{
  "encoder_arch": "caformer",
  "encoder_norm": "layernorm",
  "fusion_encoder_parallel_block": false,
  "fusion_encoder_connector": "linear",
  "adamw_lr_other_params": 0.001
}
Rows from block 6 of the image encoder of a small model that answers yes/no questions on an image's attributes, named by matrix and row number. Rows with one number belong to one neuron. Each number is 50 + 15 x the weight over its row's rms, rounded and kept within 0 to 99. All counts start at 0.
After each neuron's rows are labels from the 100 images, of 14848, where the neuron reaches its highest value: "lies over" is the class under the peak. Only what is clearly more common there than usual is listed. The data: Sentinel-2 satellite tiles (TerraMesh). In brackets: how many of the 100.
# fc1: MLP up (encoder.blocks.6.mlp.fc1.weight, 1024x256), inputs 0-85
# fc2: MLP down (encoder.blocks.6.mlp.fc2.weight, 256x1024, transposed), outputs 0-85

fc1.388:46 63 53 58 44 43 27 22 51 19 14 50 50 19 74 52 40 56 62 60 35 39 49 65 43 52 53 62 39 41 60 29 61 48 39 46 61 38 41 43 68 60 60 30 55 38 20 14 69 40 39 42 39 50 47 72 51 13 65 29 50 70 61 44 68 51 62 80 37 44 44 66 52 57 64 82 52 57 62 66 43 29 39 38 47 38
fc2.388:62 49 66 31 82 44 50 85 58 65 83 47 59 83 63 39 36 60 58 65 59 37 63 37 53 23 38 29 71 28 53 62 58 41 30 31 78 81 45 47 24 32 24 66 37 71 58 60 66 38 78 54 77 44 32 48 44 15 49 62 32 32 67 37 57 35 58 46 47 55 68 42 43 56 47 54 67 59 69 41 47 49 46 21 62 80
lies over: trees (40)

fc1.505:37 53 74 62 47 69 29 64 44 84 52 44 42 20 57 32 43 23 42 59 50 40 52 39 29 57 57 38 48 66 59 49 90 84 70 27 64 44 57 31 41 65 70 43 49 47 90 41 47 69 50 74 38 61 46 47 44 43 35 62 55 51 38 52 47 56 56 41 39 48 28 48 45 72 40 35 62 41 65 64 65 56 23 44 18 67
fc2.505:67 64 67 62 56 62 68 34 54 34 29 64 48 48 49 65 48 74 42 27 66 57 51 41 61 41 67 63 60 30 43 37 24 38 46 41 42 51 35 80 60 45 16 66 48 63 50 56 69 43 38 35 47 71 58 57 35 71 66 62 24 39 34 64 67 57 28 67 47 42 60 56 41 33 71 54 40 50 74 62 56 59 18 68 60 22
lies over: bare ground (31)

fc1.21:74 62 56 83 44 48 64 44 67 63 46 59 56 51 53 58 44 60 41 67 43 52 47 69 54 53 20 59 37 28 41 39 39 23 54 36 58 61 80 60 69 53 35 37 70 48 81 67 69 51 60 36 46 47 29 60 56 78 57 56 32 54 89 18 65 39 76 64 58 49 38 53 73 66 80 21 59 46 47 50 74 48 28 66 65 58
fc2.21:55 56 76 05 27 53 34 71 35 39 59 60 68 55 56 56 22 45 67 32 55 43 70 44 42 53 46 46 54 59 36 73 57 58 41 38 40 46 38 86 53 58 72 68 65 74 53 33 14 56 44 62 49 86 53 54 44 27 48 28 57 40 20 56 40 50 35 58 42 50 48 46 60 55 37 67 53 53 41 25 34 70 63 38 41 51
lies over: trees (45)

fc1.474:63 29 44 41 64 54 81 48 69 76 52 44 86 25 60 28 47 51 48 47 20 37 81 52 39 62 79 43 31 57 51 41 40 54 69 32 33 54 59 51 22 28 43 75 57 62 22 61 81 40 70 62 50 71 56 43 61 31 41 62 80 32 61 51 41 37 44 43 49 60 75 33 25 69 54 54 27 34 49 53 87 33 53 30 39 31
fc2.474:45 48 28 39 56 49 43 65 28 32 45 41 48 52 25 42 79 72 59 54 71 47 26 63 61 43 47 67 79 29 66 36 75 40 65 46 50 31 66 38 48 81 47 39 56 56 46 43 25 57 46 33 62 33 44 58 69 56 66 53 37 39 81 55 75 65 47 54 36 55 31 50 58 32 37 53 53 39 67 19 31 66 62 70 70 79
lies over: bare ground (31)

fc1.701:68 60 32 55 41 40 52 57 36 70 66 49 59 76 41 40 57 46 85 52 67 60 55 16 40 55 61 36 50 65 59 51 52 63 65 61 61 55 41 60 18 32 70 48 44 33 41 30 52 43 47 50 38 79 69 54 44 80 45 66 64 49 29 66 69 46 33 51 10 45 58 39 42 33 68 58 25 53 59 45 50 75 77 60 55 47
fc2.701:36 34 38 82 44 61 65 38 31 40 54 43 55 30 50 39 60 42 28 37 60 72 34 74 47 41 46 40 68 68 34 63 54 47 76 56 69 27 33 40 53 47 27 41 73 55 37 67 54 54 40 40 62 35 43 51 67 22 48 57 59 27 33 46 27 68 46 66 71 47 35 50 67 57 38 35 69 40 42 25 30 29 36 43 56 65
lies over: bare ground (49)

fc1.389:60 46 44 37 42 58 34 39 67 47 38 42 73 67 37 69 51 56 62 42 53 39 29 48 42 42 60 61 24 52 55 31 67 56 69 34 62 71 86 37 54 19 29 67 38 38 37 37 57 33 39 40 60 59 42 48 67 53 44 51 50 59 49 58 84 66 60 42 50 56 37 55 40 67 60 54 50 59 54 74 58 39 50 66 70 90
fc2.389:38 62 81 53 73 33 21 72 49 51 44 38 60 22 51 28 47 62 31 45 64 56 48 48 60 72 37 44 51 61 46 58 44 39 38 68 37 35 37 76 65 54 46 36 66 54 50 65 70 75 44 69 23 30 29 59 40 57 67 53 50 30 53 47 41 39 66 92 44 70 44 60 37 33 46 64 68 44 45 36 57 59 60 23 48 29
lies over: trees (40)

fc1.292:59 57 26 39 45 31 22 73 22 62 20 62 55 44 40 49 79 40 66 35 78 51 66 49 66 62 52 63 41 59 52 50 77 35 13 77 41 41 33 66 32 45 25 25 37 47 60 34 49 48 46 42 52 50 71 42 35 23 60 67 46 60 56 42 30 38 58 41 50 37 65 48 44 57 46 67 63 49 28 26 32 43 65 64 36 69
fc2.292:26 22 39 54 70 71 71 05 44 58 50 21 30 77 44 50 47 55 44 46 49 68 59 47 23 32 34 62 83 61 63 55 51 72 77 51 47 54 53 39 81 45 64 71 42 68 33 64 28 41 35 75 39 49 52 46 59 66 24 42 51 15 43 76 40 53 56 28 65 81 53 65 46 71 74 30 33 56 67 52 32 66 32 48 79 30
lies over: water (67)

fc1.254:45 31 69 53 29 43 65 65 32 41 45 40 46 35 53 62 41 61 63 51 41 52 71 50 52 49 62 56 45 68 49 53 35 46 60 37 46 44 54 45 70 77 67 87 72 72 62 28 23 45 66 59 57 38 41 40 48 57 34 57 22 67 44 53 33 61 65 90 68 66 47 66 49 54 53 52 45 52 71 73 57 24 88 39 32 54
fc2.254:57 70 24 34 56 47 27 28 75 70 44 46 60 84 71 52 73 35 63 60 73 34 65 39 33 60 48 55 58 33 35 52 36 48 53 59 57 29 29 43 36 29 56 39 01 33 58 62 72 62 31 49 60 67 50 68 61 61 54 46 44 43 47 47 43 47 34 48 51 35 41 34 40 39 31 37 54 30 32 47 44 74 26 42 81 52
lies over: crops (45)

fc1.382:73 57 52 55 56 23 43 37 33 57 38 43 64 36 46 65 59 56 22 30 54 52 25 52 65 16 64 36 54 46 65 48 55 20 43 62 60 39 40 53 56 50 46 59 47 19 66 54 30 37 50 23 60 40 50 33 67 57 55 52 32 60 38 62 52 51 50 70 52 55 40 35 68 39 62 37 71 35 34 57 37 54 37 25 44 43
fc2.382:39 32 24 73 53 79 42 44 40 53 61 57 39 47 49 31 74 21 43 70 39 80 83 22 43 63 45 81 40 69 51 30 48 52 58 47 43 77 57 64 60 80 43 39 52 36 43 41 55 48 38 49 55 61 41 87 52 62 35 50 66 25 58 52 28 46 59 52 55 46 64 51 52 62 62 51 59 64 67 72 36 52 48 50 58 66
lies over: snow or ice (79)

fc1.639:60 48 56 57 59 58 47 40 27 56 26 45 45 29 75 66 60 60 52 25 68 40 28 67 42 68 63 57 62 65 79 49 60 64 50 71 46 96 68 60 66 82 46 62 30 43 19 40 45 70 47 12 42 42 38 45 60 31 42 80 27 49 46 60 36 56 23 43 76 55 42 55 49 67 51 46 47 81 64 62 54 54 60 23 61 63
fc2.639:26 63 39 62 73 27 54 38 24 42 50 53 44 29 54 47 42 39 25 68 28 52 41 35 47 52 36 73 67 78 60 43 30 31 52 79 33 52 26 63 39 97 63 58 88 39 51 66 35 54 73 53 36 57 55 43 63 72 24 39 53 40 33 36 42 58 53 39 52 50 49 41 30 54 49 53 47 30 54 55 65 53 50 52 55 33
lies over: water (87)

fc1.121:28 50 52 50 50 81 53 14 63 11 52 47 66 27 36 19 41 40 88 58 48 43 65 54 98 52 31 25 46 70 72 47 55 34 36 35 44 63 57 48 38 43 64 66 41 52 91 43 76 65 39 58 36 42 22 51 46 55 49 36 45 49 68 58 63 44 43 36 73 41 37 55 60 24 45 57 31 57 28 85 79 39 60 64 37 48
fc2.121:44 31 67 18 70 33 18 58 45 74 55 46 58 52 75 45 53 45 48 51 39 17 65 23 16 42 57 73 51 38 74 42 70 51 61 46 45 15 76 61 51 62 64 64 46 53 06 59 36 54 63 34 64 60 64 42 24 44 47 62 35 29 57 60 57 49 46 73 36 57 32 39 64 47 35 49 50 45 59 28 66 71 46 25 61 50
lies over: bare ground (30)

fc1.747:71 43 53 30 51 52 39 59 35 32 33 34 73 59 76 41 34 69 52 74 86 39 49 50 66 53 52 73 53 43 65 23 36 82 37 75 66 48 85 44 51 58 63 49 50 54 31 78 55 65 67 31 58 46 34 60 53 55 65 52 60 82 59 67 32 30 37 57 25 68 59 53 49 57 60 48 56 47 72 34 30 54 31 69 52 62
fc2.747:65 49 64 55 45 55 51 44 39 65 62 80 40 38 30 62 59 50 52 23 41 46 54 51 60 52 67 58 58 46 21 50 73 30 58 41 52 51 10 57 38 45 53 33 38 44 65 14 59 50 39 62 54 33 85 64 63 37 69 61 60 34 27 63 35 83 61 36 71 29 25 44 65 29 70 35 54 45 18 44 74 22 63 44 62 49
lies over: crops (46)

fc1.270:56 49 56 43 53 35 30 55 48 56 33 53 60 44 32 63 71 53 67 59 39 61 82 70 41 49 28 59 36 41 49 43 25 55 34 58 59 50 64 42 57 74 30 44 67 61 57 68 49 08 80 59 63 70 60 46 25 79 47 49 33 48 72 41 72 59 45 32 52 61 30 42 72 37 63 45 31 55 58 56 60 32 51 43 68 48
fc2.270:43 52 50 37 33 24 68 71 53 37 45 32 40 34 48 64 27 55 21 25 53 53 39 44 59 56 51 23 53 48 59 54 52 69 54 24 46 44 28 47 30 49 88 69 39 57 58 29 35 52 36 38 47 29 20 62 75 48 62 42 82 46 51 41 19 66 78 55 63 48 49 57 33 54 60 52 46 68 33 41 43 47 23 61 49 68
lies over: rangeland (55)

fc1.237:61 58 39 55 42 39 38 54 46 60 41 61 59 44 71 58 58 42 48 47 61 45 29 25 68 51 50 54 44 26 37 46 82 44 61 74 31 21 44 59 54 57 45 61 64 59 59 44 50 62 83 24 51 86 74 63 88 60 63 64 51 71 51 49 42 58 24 46 52 48 61 33 25 58 54 36 17 27 47 79 56 54 46 47 01 56
fc2.237:30 58 49 49 64 78 53 55 47 45 29 24 54 60 49 64 78 49 51 56 59 36 54 35 22 47 71 36 83 57 44 69 26 63 44 37 60 71 32 17 74 24 59 46 49 70 49 44 62 50 46 29 45 42 49 72 49 12 65 47 63 42 39 48 49 62 47 37 32 39 40 48 66 41 62 52 49 56 50 53 44 34 43 20 46 70
lies over: bare ground (31)

fc1.563:52 65 30 65 37 57 43 56 42 45 30 40 46 52 68 65 51 49 48 53 69 58 43 75 64 46 28 33 44 40 48 41 41 38 39 47 39 40 63 30 59 49 47 66 59 27 85 56 39 49 35 45 47 26 42 74 38 34 62 20 40 42 47 35 50 68 46 55 65 51 58 65 58 50 36 43 52 69 51 61 45 44 45 43 48 46
fc2.563:43 47 73 35 38 48 48 56 54 71 71 61 47 34 27 40 21 40 58 53 58 36 56 33 71 65 57 86 49 51 64 65 48 43 47 34 48 79 52 60 61 49 63 41 43 59 35 31 51 63 34 52 59 77 57 26 56 73 42 65 53 73 60 65 50 20 63 82 49 37 34 58 50 43 51 73 34 33 26 46 47 64 49 69 48 60
lies over: trees (43)

fc1.354:38 80 32 46 69 72 40 58 70 43 29 51 67 68 55 59 35 78 63 52 61 54 51 65 44 44 29 34 53 26 60 22 46 62 40 72 34 47 50 54 89 48 37 47 43 38 37 19 28 64 62 50 50 64 42 50 31 72 17 41 55 47 64 33 34 37 51 34 45 65 72 70 56 59 46 49 28 75 54 72 23 28 44 69 67 37
fc2.354:43 28 61 53 30 26 74 45 33 71 68 44 45 35 59 48 34 35 48 66 51 38 54 29 55 52 40 53 62 67 44 69 48 41 58 20 63 59 39 49 35 33 66 35 53 36 56 63 65 34 37 62 43 68 71 77 57 36 40 32 52 19 23 44 61 33 61 77 66 54 31 33 33 36 74 59 61 50 30 46 52 66 48 66 68 58
lies over: trees (92)

fc1.516:48 69 67 56 45 31 34 67 37 60 75 51 45 51 48 44 27 64 55 67 44 71 57 44 18 41 52 39 51 32 35 55 53 33 50 32 34 75 62 71 46 34 69 89 46 49 53 61 43 69 40 73 40 66 55 47 78 49 49 64 20 37 44 54 49 72 58 48 42 68 54 40 73 64 53 52 74 61 59 62 84 42 22 61 72 17
fc2.516:85 42 53 85 52 67 61 40 65 28 62 33 51 49 60 42 37 39 50 34 62 17 58 53 40 45 61 78 43 28 21 47 38 60 42 59 46 48 56 64 37 62 70 25 58 36 82 63 32 54 56 38 50 54 41 42 79 27 59 63 42 60 69 66 79 42 56 53 36 59 61 57 53 40 15 55 22 72 49 39 51 59 69 56 43 52
lies over: bare ground (70)

fc1.485:47 44 65 57 42 39 54 47 58 75 53 67 50 61 40 35 36 60 62 60 48 46 48 37 37 74 54 67 69 47 27 26 41 53 51 58 41 52 43 63 42 36 48 41 43 77 38 71 73 78 68 51 38 49 64 34 57 54 33 49 76 40 59 47 74 43 49 62 34 44 60 48 43 49 60 48 69 54 70 57 36 53 49 52 45 70
fc2.485:69 55 21 52 58 44 39 69 52 53 46 33 33 67 52 70 59 73 37 39 49 55 57 67 54 55 69 41 33 58 69 73 53 59 29 44 67 66 21 42 57 80 47 65 43 24 51 40 16 45 15 41 59 40 42 51 34 58 77 49 56 62 39 54 28 32 37 33 54 55 53 35 57 75 42 34 41 36 45 38 48 33 27 56 49 48
lies over: crops (38)

fc1.445:55 65 47 49 74 55 63 50 57 71 47 33 59 60 52 30 46 61 36 53 33 29 34 38 73 56 23 74 39 69 58 22 34 78 32 39 47 50 49 43 41 55 41 50 42 72 25 57 47 67 47 68 38 62 55 41 38 67 42 46 37 54 66 59 50 35 18 30 73 26 87 31 35 36 62 61 57 70 44 63 41 47 62 53 61 81
fc2.445:26 25 53 59 24 55 58 48 43 13 59 55 42 49 23 61 80 34 58 58 86 45 53 58 29 46 51 23 77 39 58 74 55 61 72 58 55 48 47 73 42 63 30 37 50 56 32 59 49 27 57 25 58 38 30 67 75 48 37 34 55 46 45 50 34 33 92 63 62 65 46 35 49 62 48 48 48 52 60 54 17 21 21 39 17 34
lies over: crops (92)

fc1.476:48 39 71 48 37 58 63 52 69 67 64 46 58 45 51 51 61 62 46 32 22 62 74 53 50 72 72 51 65 51 54 35 70 58 25 48 50 49 52 25 41 63 61 57 45 43 75 42 61 35 63 70 28 44 48 69 31 63 75 57 30 47 30 76 43 19 10 67 31 56 62 38 40 36 62 52 41 69 78 60 52 34 55 46 12 77
fc2.476:62 49 40 53 51 61 50 38 50 55 72 34 46 42 48 46 43 50 61 54 16 45 38 47 58 40 24 29 43 24 63 22 49 19 41 21 25 63 60 43 46 45 51 49 75 56 49 46 55 97 57 22 55 14 97 53 40 45 37 54 46 46 82 52 59 49 71 46 34 43 36 60 43 59 51 50 57 64 60 36 29 77 29 56 79 54
lies over: bare ground (71)

fc1.1:65 47 04 63 45 38 60 57 53 50 63 47 50 20 51 36 73 42 58 54 48 46 66 45 50 59 43 31 52 49 43 52 36 22 46 54 58 56 41 53 44 73 58 58 38 86 33 47 69 84 61 60 20 45 52 43 42 71 18 47 76 52 49 57 48 45 41 52 68 72 43 33 51 74 42 45 32 73 66 44 62 29 40 42 75 60
fc2.1:46 52 37 08 67 40 67 84 64 34 52 58 38 65 49 52 33 74 25 28 80 54 53 63 50 63 77 59 41 30 30 40 43 61 59 45 29 27 32 32 27 54 48 64 24 49 39 27 54 44 58 33 71 50 48 71 68 60 57 67 26 61 69 46 50 68 50 24 35 30 48 49 58 44 53 54 51 39 61 60 46 76 50 66 46 11
lies over: rangeland (64)

fc1.180:46 42 64 34 87 55 48 78 29 49 51 64 51 63 36 81 53 39 77 44 59 47 55 55 46 49 29 23 73 57 62 65 63 68 41 45 44 53 45 70 82 43 33 51 31 35 50 41 65 27 68 59 48 48 28 81 60 47 82 55 57 68 59 45 53 70 48 68 57 45 63 32 80 40 39 43 42 67 48 48 55 73 47 63 63 49
fc2.180:54 51 49 66 09 62 41 19 56 47 49 63 58 30 60 12 36 45 46 62 67 46 53 38 51 47 55 75 43 57 39 42 71 21 39 53 46 40 57 27 35 48 73 35 55 64 64 33 46 80 40 33 46 49 73 49 32 57 16 41 43 33 41 53 38 44 59 49 39 46 42 75 40 38 54 36 51 37 45 50 49 51 78 44 36 51
lies over: crops (45)

fc1.386:39 66 55 47 52 62 51 22 34 40 55 58 66 48 53 50 35 66 52 48 60 30 46 45 45 56 67 19 71 63 61 70 61 64 42 47 25 30 49 37 66 44 36 80 55 46 54 70 62 49 41 21 64 23 71 49 58 76 43 28 42 30 47 52 17 48 63 51 42 77 49 26 59 36 62 63 46 72 44 64 40 49 30 33 51 41
fc2.386:28 52 60 65 31 40 32 42 42 59 38 43 61 31 55 24 48 49 33 50 55 69 57 30 63 59 47 51 40 48 64 27 55 40 48 72 49 76 27 74 33 71 29 78 23 27 44 49 39 59 63 41 65 64 48 65 64 61 50 51 47 37 32 58 43 56 48 99 41 60 62 46 33 63 42 50 33 44 59 47 55 33 38 60 67 42
lies over: snow or ice (63)

fc1.172:50 57 20 51 56 38 33 44 40 37 51 51 48 25 51 58 41 58 48 07 48 59 38 58 59 42 20 24 25 69 82 51 98 59 73 37 58 57 21 55 54 56 57 38 62 40 45 31 48 32 75 17 87 29 37 65 68 68 55 34 73 33 34 68 62 62 49 47 35 64 41 73 48 67 68 57 58 60 66 58 64 54 35 38 51 69
fc2.172:72 54 65 42 47 38 40 41 77 45 63 65 50 53 61 55 44 44 61 35 56 55 20 32 48 39 55 69 83 29 77 81 37 29 61 68 37 30 41 79 48 65 27 54 55 63 70 48 44 57 52 38 59 41 51 49 51 44 63 49 65 74 61 56 41 48 57 48 27 51 37 47 44 51 73 04 56 41 52 84 54 37 47 49 44 35
lies over: water (52); snow or ice (34)

fc1.3:42 67 55 24 70 53 78 36 49 26 47 45 52 20 40 49 31 54 24 37 79 54 37 55 75 68 69 58 43 67 44 56 61 52 61 46 41 55 33 37 45 42 48 66 54 63 55 56 51 56 61 51 54 42 19 55 53 53 50 40 83 41 30 69 52 69 57 32 66 61 53 23 27 64 41 48 54 70 57 50 48 65 50 19 48 79
fc2.3:67 29 51 46 33 62 38 11 56 41 33 44 55 54 54 58 39 28 60 53 42 25 41 37 34 40 54 88 61 52 60 55 47 58 80 79 63 42 44 50 50 50 49 43 30 44 82 73 32 39 64 46 52 49 57 27 60 62 54 82 49 55 42 63 50 55 65 37 41 48 45 90 70 57 46 57 63 47 63 52 55 65 25 60 13 43
lies over: water (65)

fc1.365:43 29 31 40 75 44 34 52 43 60 55 71 58 66 27 57 56 68 36 51 42 56 47 58 54 47 49 51 43 79 44 30 74 77 64 56 51 39 67 75 61 72 57 54 47 77 10 52 52 48 63 54 55 41 59 48 52 25 51 77 31 50 49 53 30 41 48 27 57 54 64 16 27 51 70 76 36 40 52 51 51 52 72 44 72 83
fc2.365:42 65 57 60 42 35 68 41 56 53 35 54 47 74 54 72 71 45 66 66 79 51 33 61 34 58 55 51 50 42 66 63 53 37 40 37 25 39 42 53 55 57 63 54 04 39 53 61 44 71 14 30 61 46 37 56 67 78 68 32 49 35 57 41 25 37 61 52 41 51 19 41 60 40 45 65 64 78 42 69 29 33 45 46 14 21
lies over: crops (82)

fc1.195:76 59 47 11 57 22 59 64 37 65 66 54 55 77 49 00 53 49 70 72 30 30 48 39 49 41 50 32 40 56 39 34 60 57 46 32 47 61 49 58 24 26 43 64 75 25 42 34 57 52 45 51 28 41 44 47 64 33 46 56 71 65 60 69 59 48 57 46 52 73 71 29 95 61 55 71 46 35 40 49 78 41 45 54 48 47
fc2.195:42 32 37 62 39 47 49 39 58 27 57 47 67 15 58 78 65 47 56 27 55 47 21 44 37 32 12 71 73 40 52 38 42 40 50 42 38 33 71 61 74 60 59 62 67 44 72 58 40 48 57 51 56 87 58 59 56 57 32 46 45 37 36 22 71 41 37 72 37 63 29 53 42 49 46 39 31 48 71 33 43 70 37 58 58 56
lies over: bare ground (54); water (36)

fc1.632:71 71 38 59 53 52 41 66 52 41 26 19 59 54 62 49 49 40 63 60 53 53 26 53 32 63 44 71 24 50 46 49 64 36 37 33 54 25 83 54 67 38 50 35 68 48 43 54 32 57 51 45 50 72 35 38 38 23 39 61 58 47 33 57 40 55 53 26 52 54 68 31 60 41 85 52 56 33 49 50 49 52 41 45 55 64
fc2.632:46 41 64 36 49 40 73 33 51 47 34 43 67 43 52 39 64 69 56 54 76 59 26 70 13 64 43 16 70 61 62 57 54 48 53 49 16 43 62 80 76 42 59 32 27 64 32 38 72 53 45 77 57 70 37 53 66 33 30 79 28 49 65 56 42 44 35 76 29 64 45 76 29 36 55 13 39 57 38 20 49 45 70 34 69 21
lies over: clouds (29)

fc1.521:60 47 50 52 66 40 34 56 39 62 57 58 61 53 44 76 51 10 48 54 58 49 43 57 46 50 14 42 38 47 73 47 55 63 29 52 24 20 26 58 66 23 42 61 27 51 41 55 59 54 69 63 52 43 49 74 47 82 42 51 34 67 54 58 27 38 44 49 63 30 66 64 52 40 66 30 50 51 62 62 49 44 48 41 53 50
fc2.521:52 53 62 60 15 44 89 46 58 40 26 55 40 53 61 47 48 62 45 29 70 39 44 35 55 66 66 44 59 76 33 51 52 44 62 55 52 78 62 32 46 71 66 51 55 46 79 43 52 41 28 33 84 57 44 35 71 48 43 35 44 20 45 47 36 31 65 73 42 70 28 38 43 29 56 73 45 32 33 42 46 45 41 65 53 29
lies over: trees (41)

fc1.157:56 75 56 06 52 74 71 47 57 36 49 39 40 22 57 83 58 29 35 63 68 48 34 79 51 76 65 37 54 43 62 70 32 59 58 47 04 30 51 36 31 50 39 14 67 52 64 19 56 72 62 55 61 49 55 76 70 61 77 33 44 54 33 65 47 63 65 38 40 59 57 36 18 51 68 51 48 52 56 73 48 68 61 34 60 50
fc2.157:63 57 38 68 55 77 58 03 45 50 38 70 50 38 57 50 30 67 37 54 47 31 63 26 48 64 54 43 45 31 35 57 59 36 68 48 51 37 55 52 43 58 56 57 35 41 93 91 49 46 49 22 54 64 28 40 56 61 60 90 69 23 30 41 48 70 29 53 29 29 49 69 60 54 31 72 38 51 70 41 56 79 56 41 66 54
lies over: water (44)

fc1.548:78 61 41 44 38 29 55 46 78 45 52 46 55 54 56 38 47 35 44 59 69 48 51 34 37 18 55 46 62 44 52 53 59 55 46 74 70 51 58 47 61 57 62 52 60 60 69 66 57 84 83 60 41 68 58 45 46 55 44 63 57 37 61 69 52 68 63 50 34 42 70 64 57 46 28 72 45 54 46 51 47 55 60 39 55 37
fc2.548:36 35 39 40 72 41 27 41 43 65 60 45 29 34 67 48 60 34 86 44 26 38 42 54 28 56 80 62 49 50 43 32 44 70 40 29 37 52 51 57 67 65 64 49 83 32 38 56 39 44 59 74 89 82 58 38 30 44 36 36 38 71 65 45 37 50 05 60 59 68 49 34 20 31 42 42 58 41 61 34 61 50 69 61 48 62
lies over: trees (45)

fc1.740:51 68 53 31 50 58 44 43 39 57 28 60 52 73 51 57 51 60 51 56 67 51 49 36 55 61 37 53 69 32 38 68 32 55 33 83 46 51 52 36 78 40 53 58 29 48 48 37 61 57 54 43 27 35 44 66 53 73 28 44 45 90 67 69 69 29 57 56 59 40 35 51 65 58 58 47 48 43 41 79 43 58 52 70 48 29
fc2.740:78 54 70 44 24 44 46 40 48 56 84 48 58 37 52 72 24 41 50 27 54 58 44 50 36 49 56 58 44 73 54 48 57 52 61 41 43 56 23 81 39 57 53 59 76 39 74 47 57 63 41 44 83 70 57 52 58 39 49 36 43 22 28 49 48 50 52 66 38 62 28 62 55 47 64 43 50 46 52 25 46 29 19 28 52 69
lies over: water (52)

fc1.750:53 35 44 54 18 39 51 18 17 53 41 33 25 76 76 40 40 74 39 50 41 62 72 63 32 40 52 57 53 41 38 36 80 43 37 62 76 44 43 38 51 72 39 57 48 49 46 39 49 51 28 50 53 65 64 64 32 61 80 36 29 62 56 36 57 24 41 62 32 22 45 29 55 58 49 28 59 46 59 62 38 64 49 55 60 63
fc2.750:77 76 66 72 77 38 49 69 44 46 34 41 65 50 31 58 52 71 53 53 19 65 52 48 71 39 40 62 47 72 39 51 34 47 30 41 42 40 40 47 41 47 46 30 58 40 44 62 69 44 70 45 60 43 31 48 59 52 38 50 35 24 58 38 57 57 50 55 75 44 29 49 26 62 43 45 43 55 61 53 62 78 54 56 43 49
lies over: trees (65)

fc1.353:54 87 60 36 41 73 53 67 42 10 05 62 50 31 61 50 57 29 68 38 55 29 55 24 46 55 46 29 62 53 51 25 89 46 67 70 53 67 49 58 71 35 42 65 66 29 52 62 51 25 44 30 46 42 71 42 35 40 19 50 54 57 76 52 77 51 37 62 67 47 50 18 23 57 55 60 42 45 67 68 74 53 26 56 41 65
fc2.353:62 44 28 60 29 62 38 37 74 66 54 53 36 77 47 76 73 39 34 39 45 42 46 52 39 51 27 65 41 47 64 48 47 40 42 54 72 36 42 54 64 64 46 43 15 59 49 54 62 55 23 48 46 62 44 36 57 31 62 49 35 13 42 56 51 59 52 76 76 54 29 56 80 56 34 42 70 31 17 53 57 51 57 36 63 58
lies over: snow or ice (57); bare ground (27)

fc1.344:53 42 33 41 77 36 25 43 51 98 40 46 48 58 73 76 56 55 54 67 71 54 44 37 05 60 38 35 71 58 57 67 58 30 25 54 59 45 48 65 58 64 50 69 55 62 40 64 45 48 53 28 50 59 15 54 48 30 68 29 41 56 38 73 38 48 41 58 31 39 35 38 78 39 37 68 49 47 51 59 67 56 65 46 33 63
fc2.344:40 61 39 50 79 40 80 63 62 42 61 44 41 50 08 32 36 20 54 55 59 50 35 68 62 46 59 38 53 46 28 52 61 41 36 30 73 60 29 23 53 41 36 39 37 40 68 62 44 59 64 54 37 44 75 51 27 49 58 57 28 59 53 57 54 19 76 58 49 53 66 60 36 33 30 26 63 40 70 64 56 57 42 45 54 44
lies over: clouds (50); snow or ice (39)

fc1.630:51 62 57 59 32 63 43 68 19 43 57 32 60 55 15 41 26 75 65 55 36 51 60 71 37 71 41 70 71 67 59 19 30 49 78 42 34 53 62 53 44 49 38 52 49 76 51 51 72 54 55 38 34 27 34 25 28 28 67 58 52 42 36 48 44 38 58 48 53 33 40 22 46 34 43 58 58 29 39 49 44 50 58 67 36 49
fc2.630:27 59 44 36 37 36 58 73 43 76 44 57 41 55 48 68 38 52 47 24 68 51 57 68 65 46 65 51 60 54 73 50 72 22 43 45 27 30 76 34 49 59 68 40 64 26 47 71 07 40 42 58 89 56 57 47 61 62 55 41 37 71 18 34 41 41 33 45 43 38 44 40 56 51 34 61 86 80 35 69 17 64 58 41 60 71
lies over: crops (68)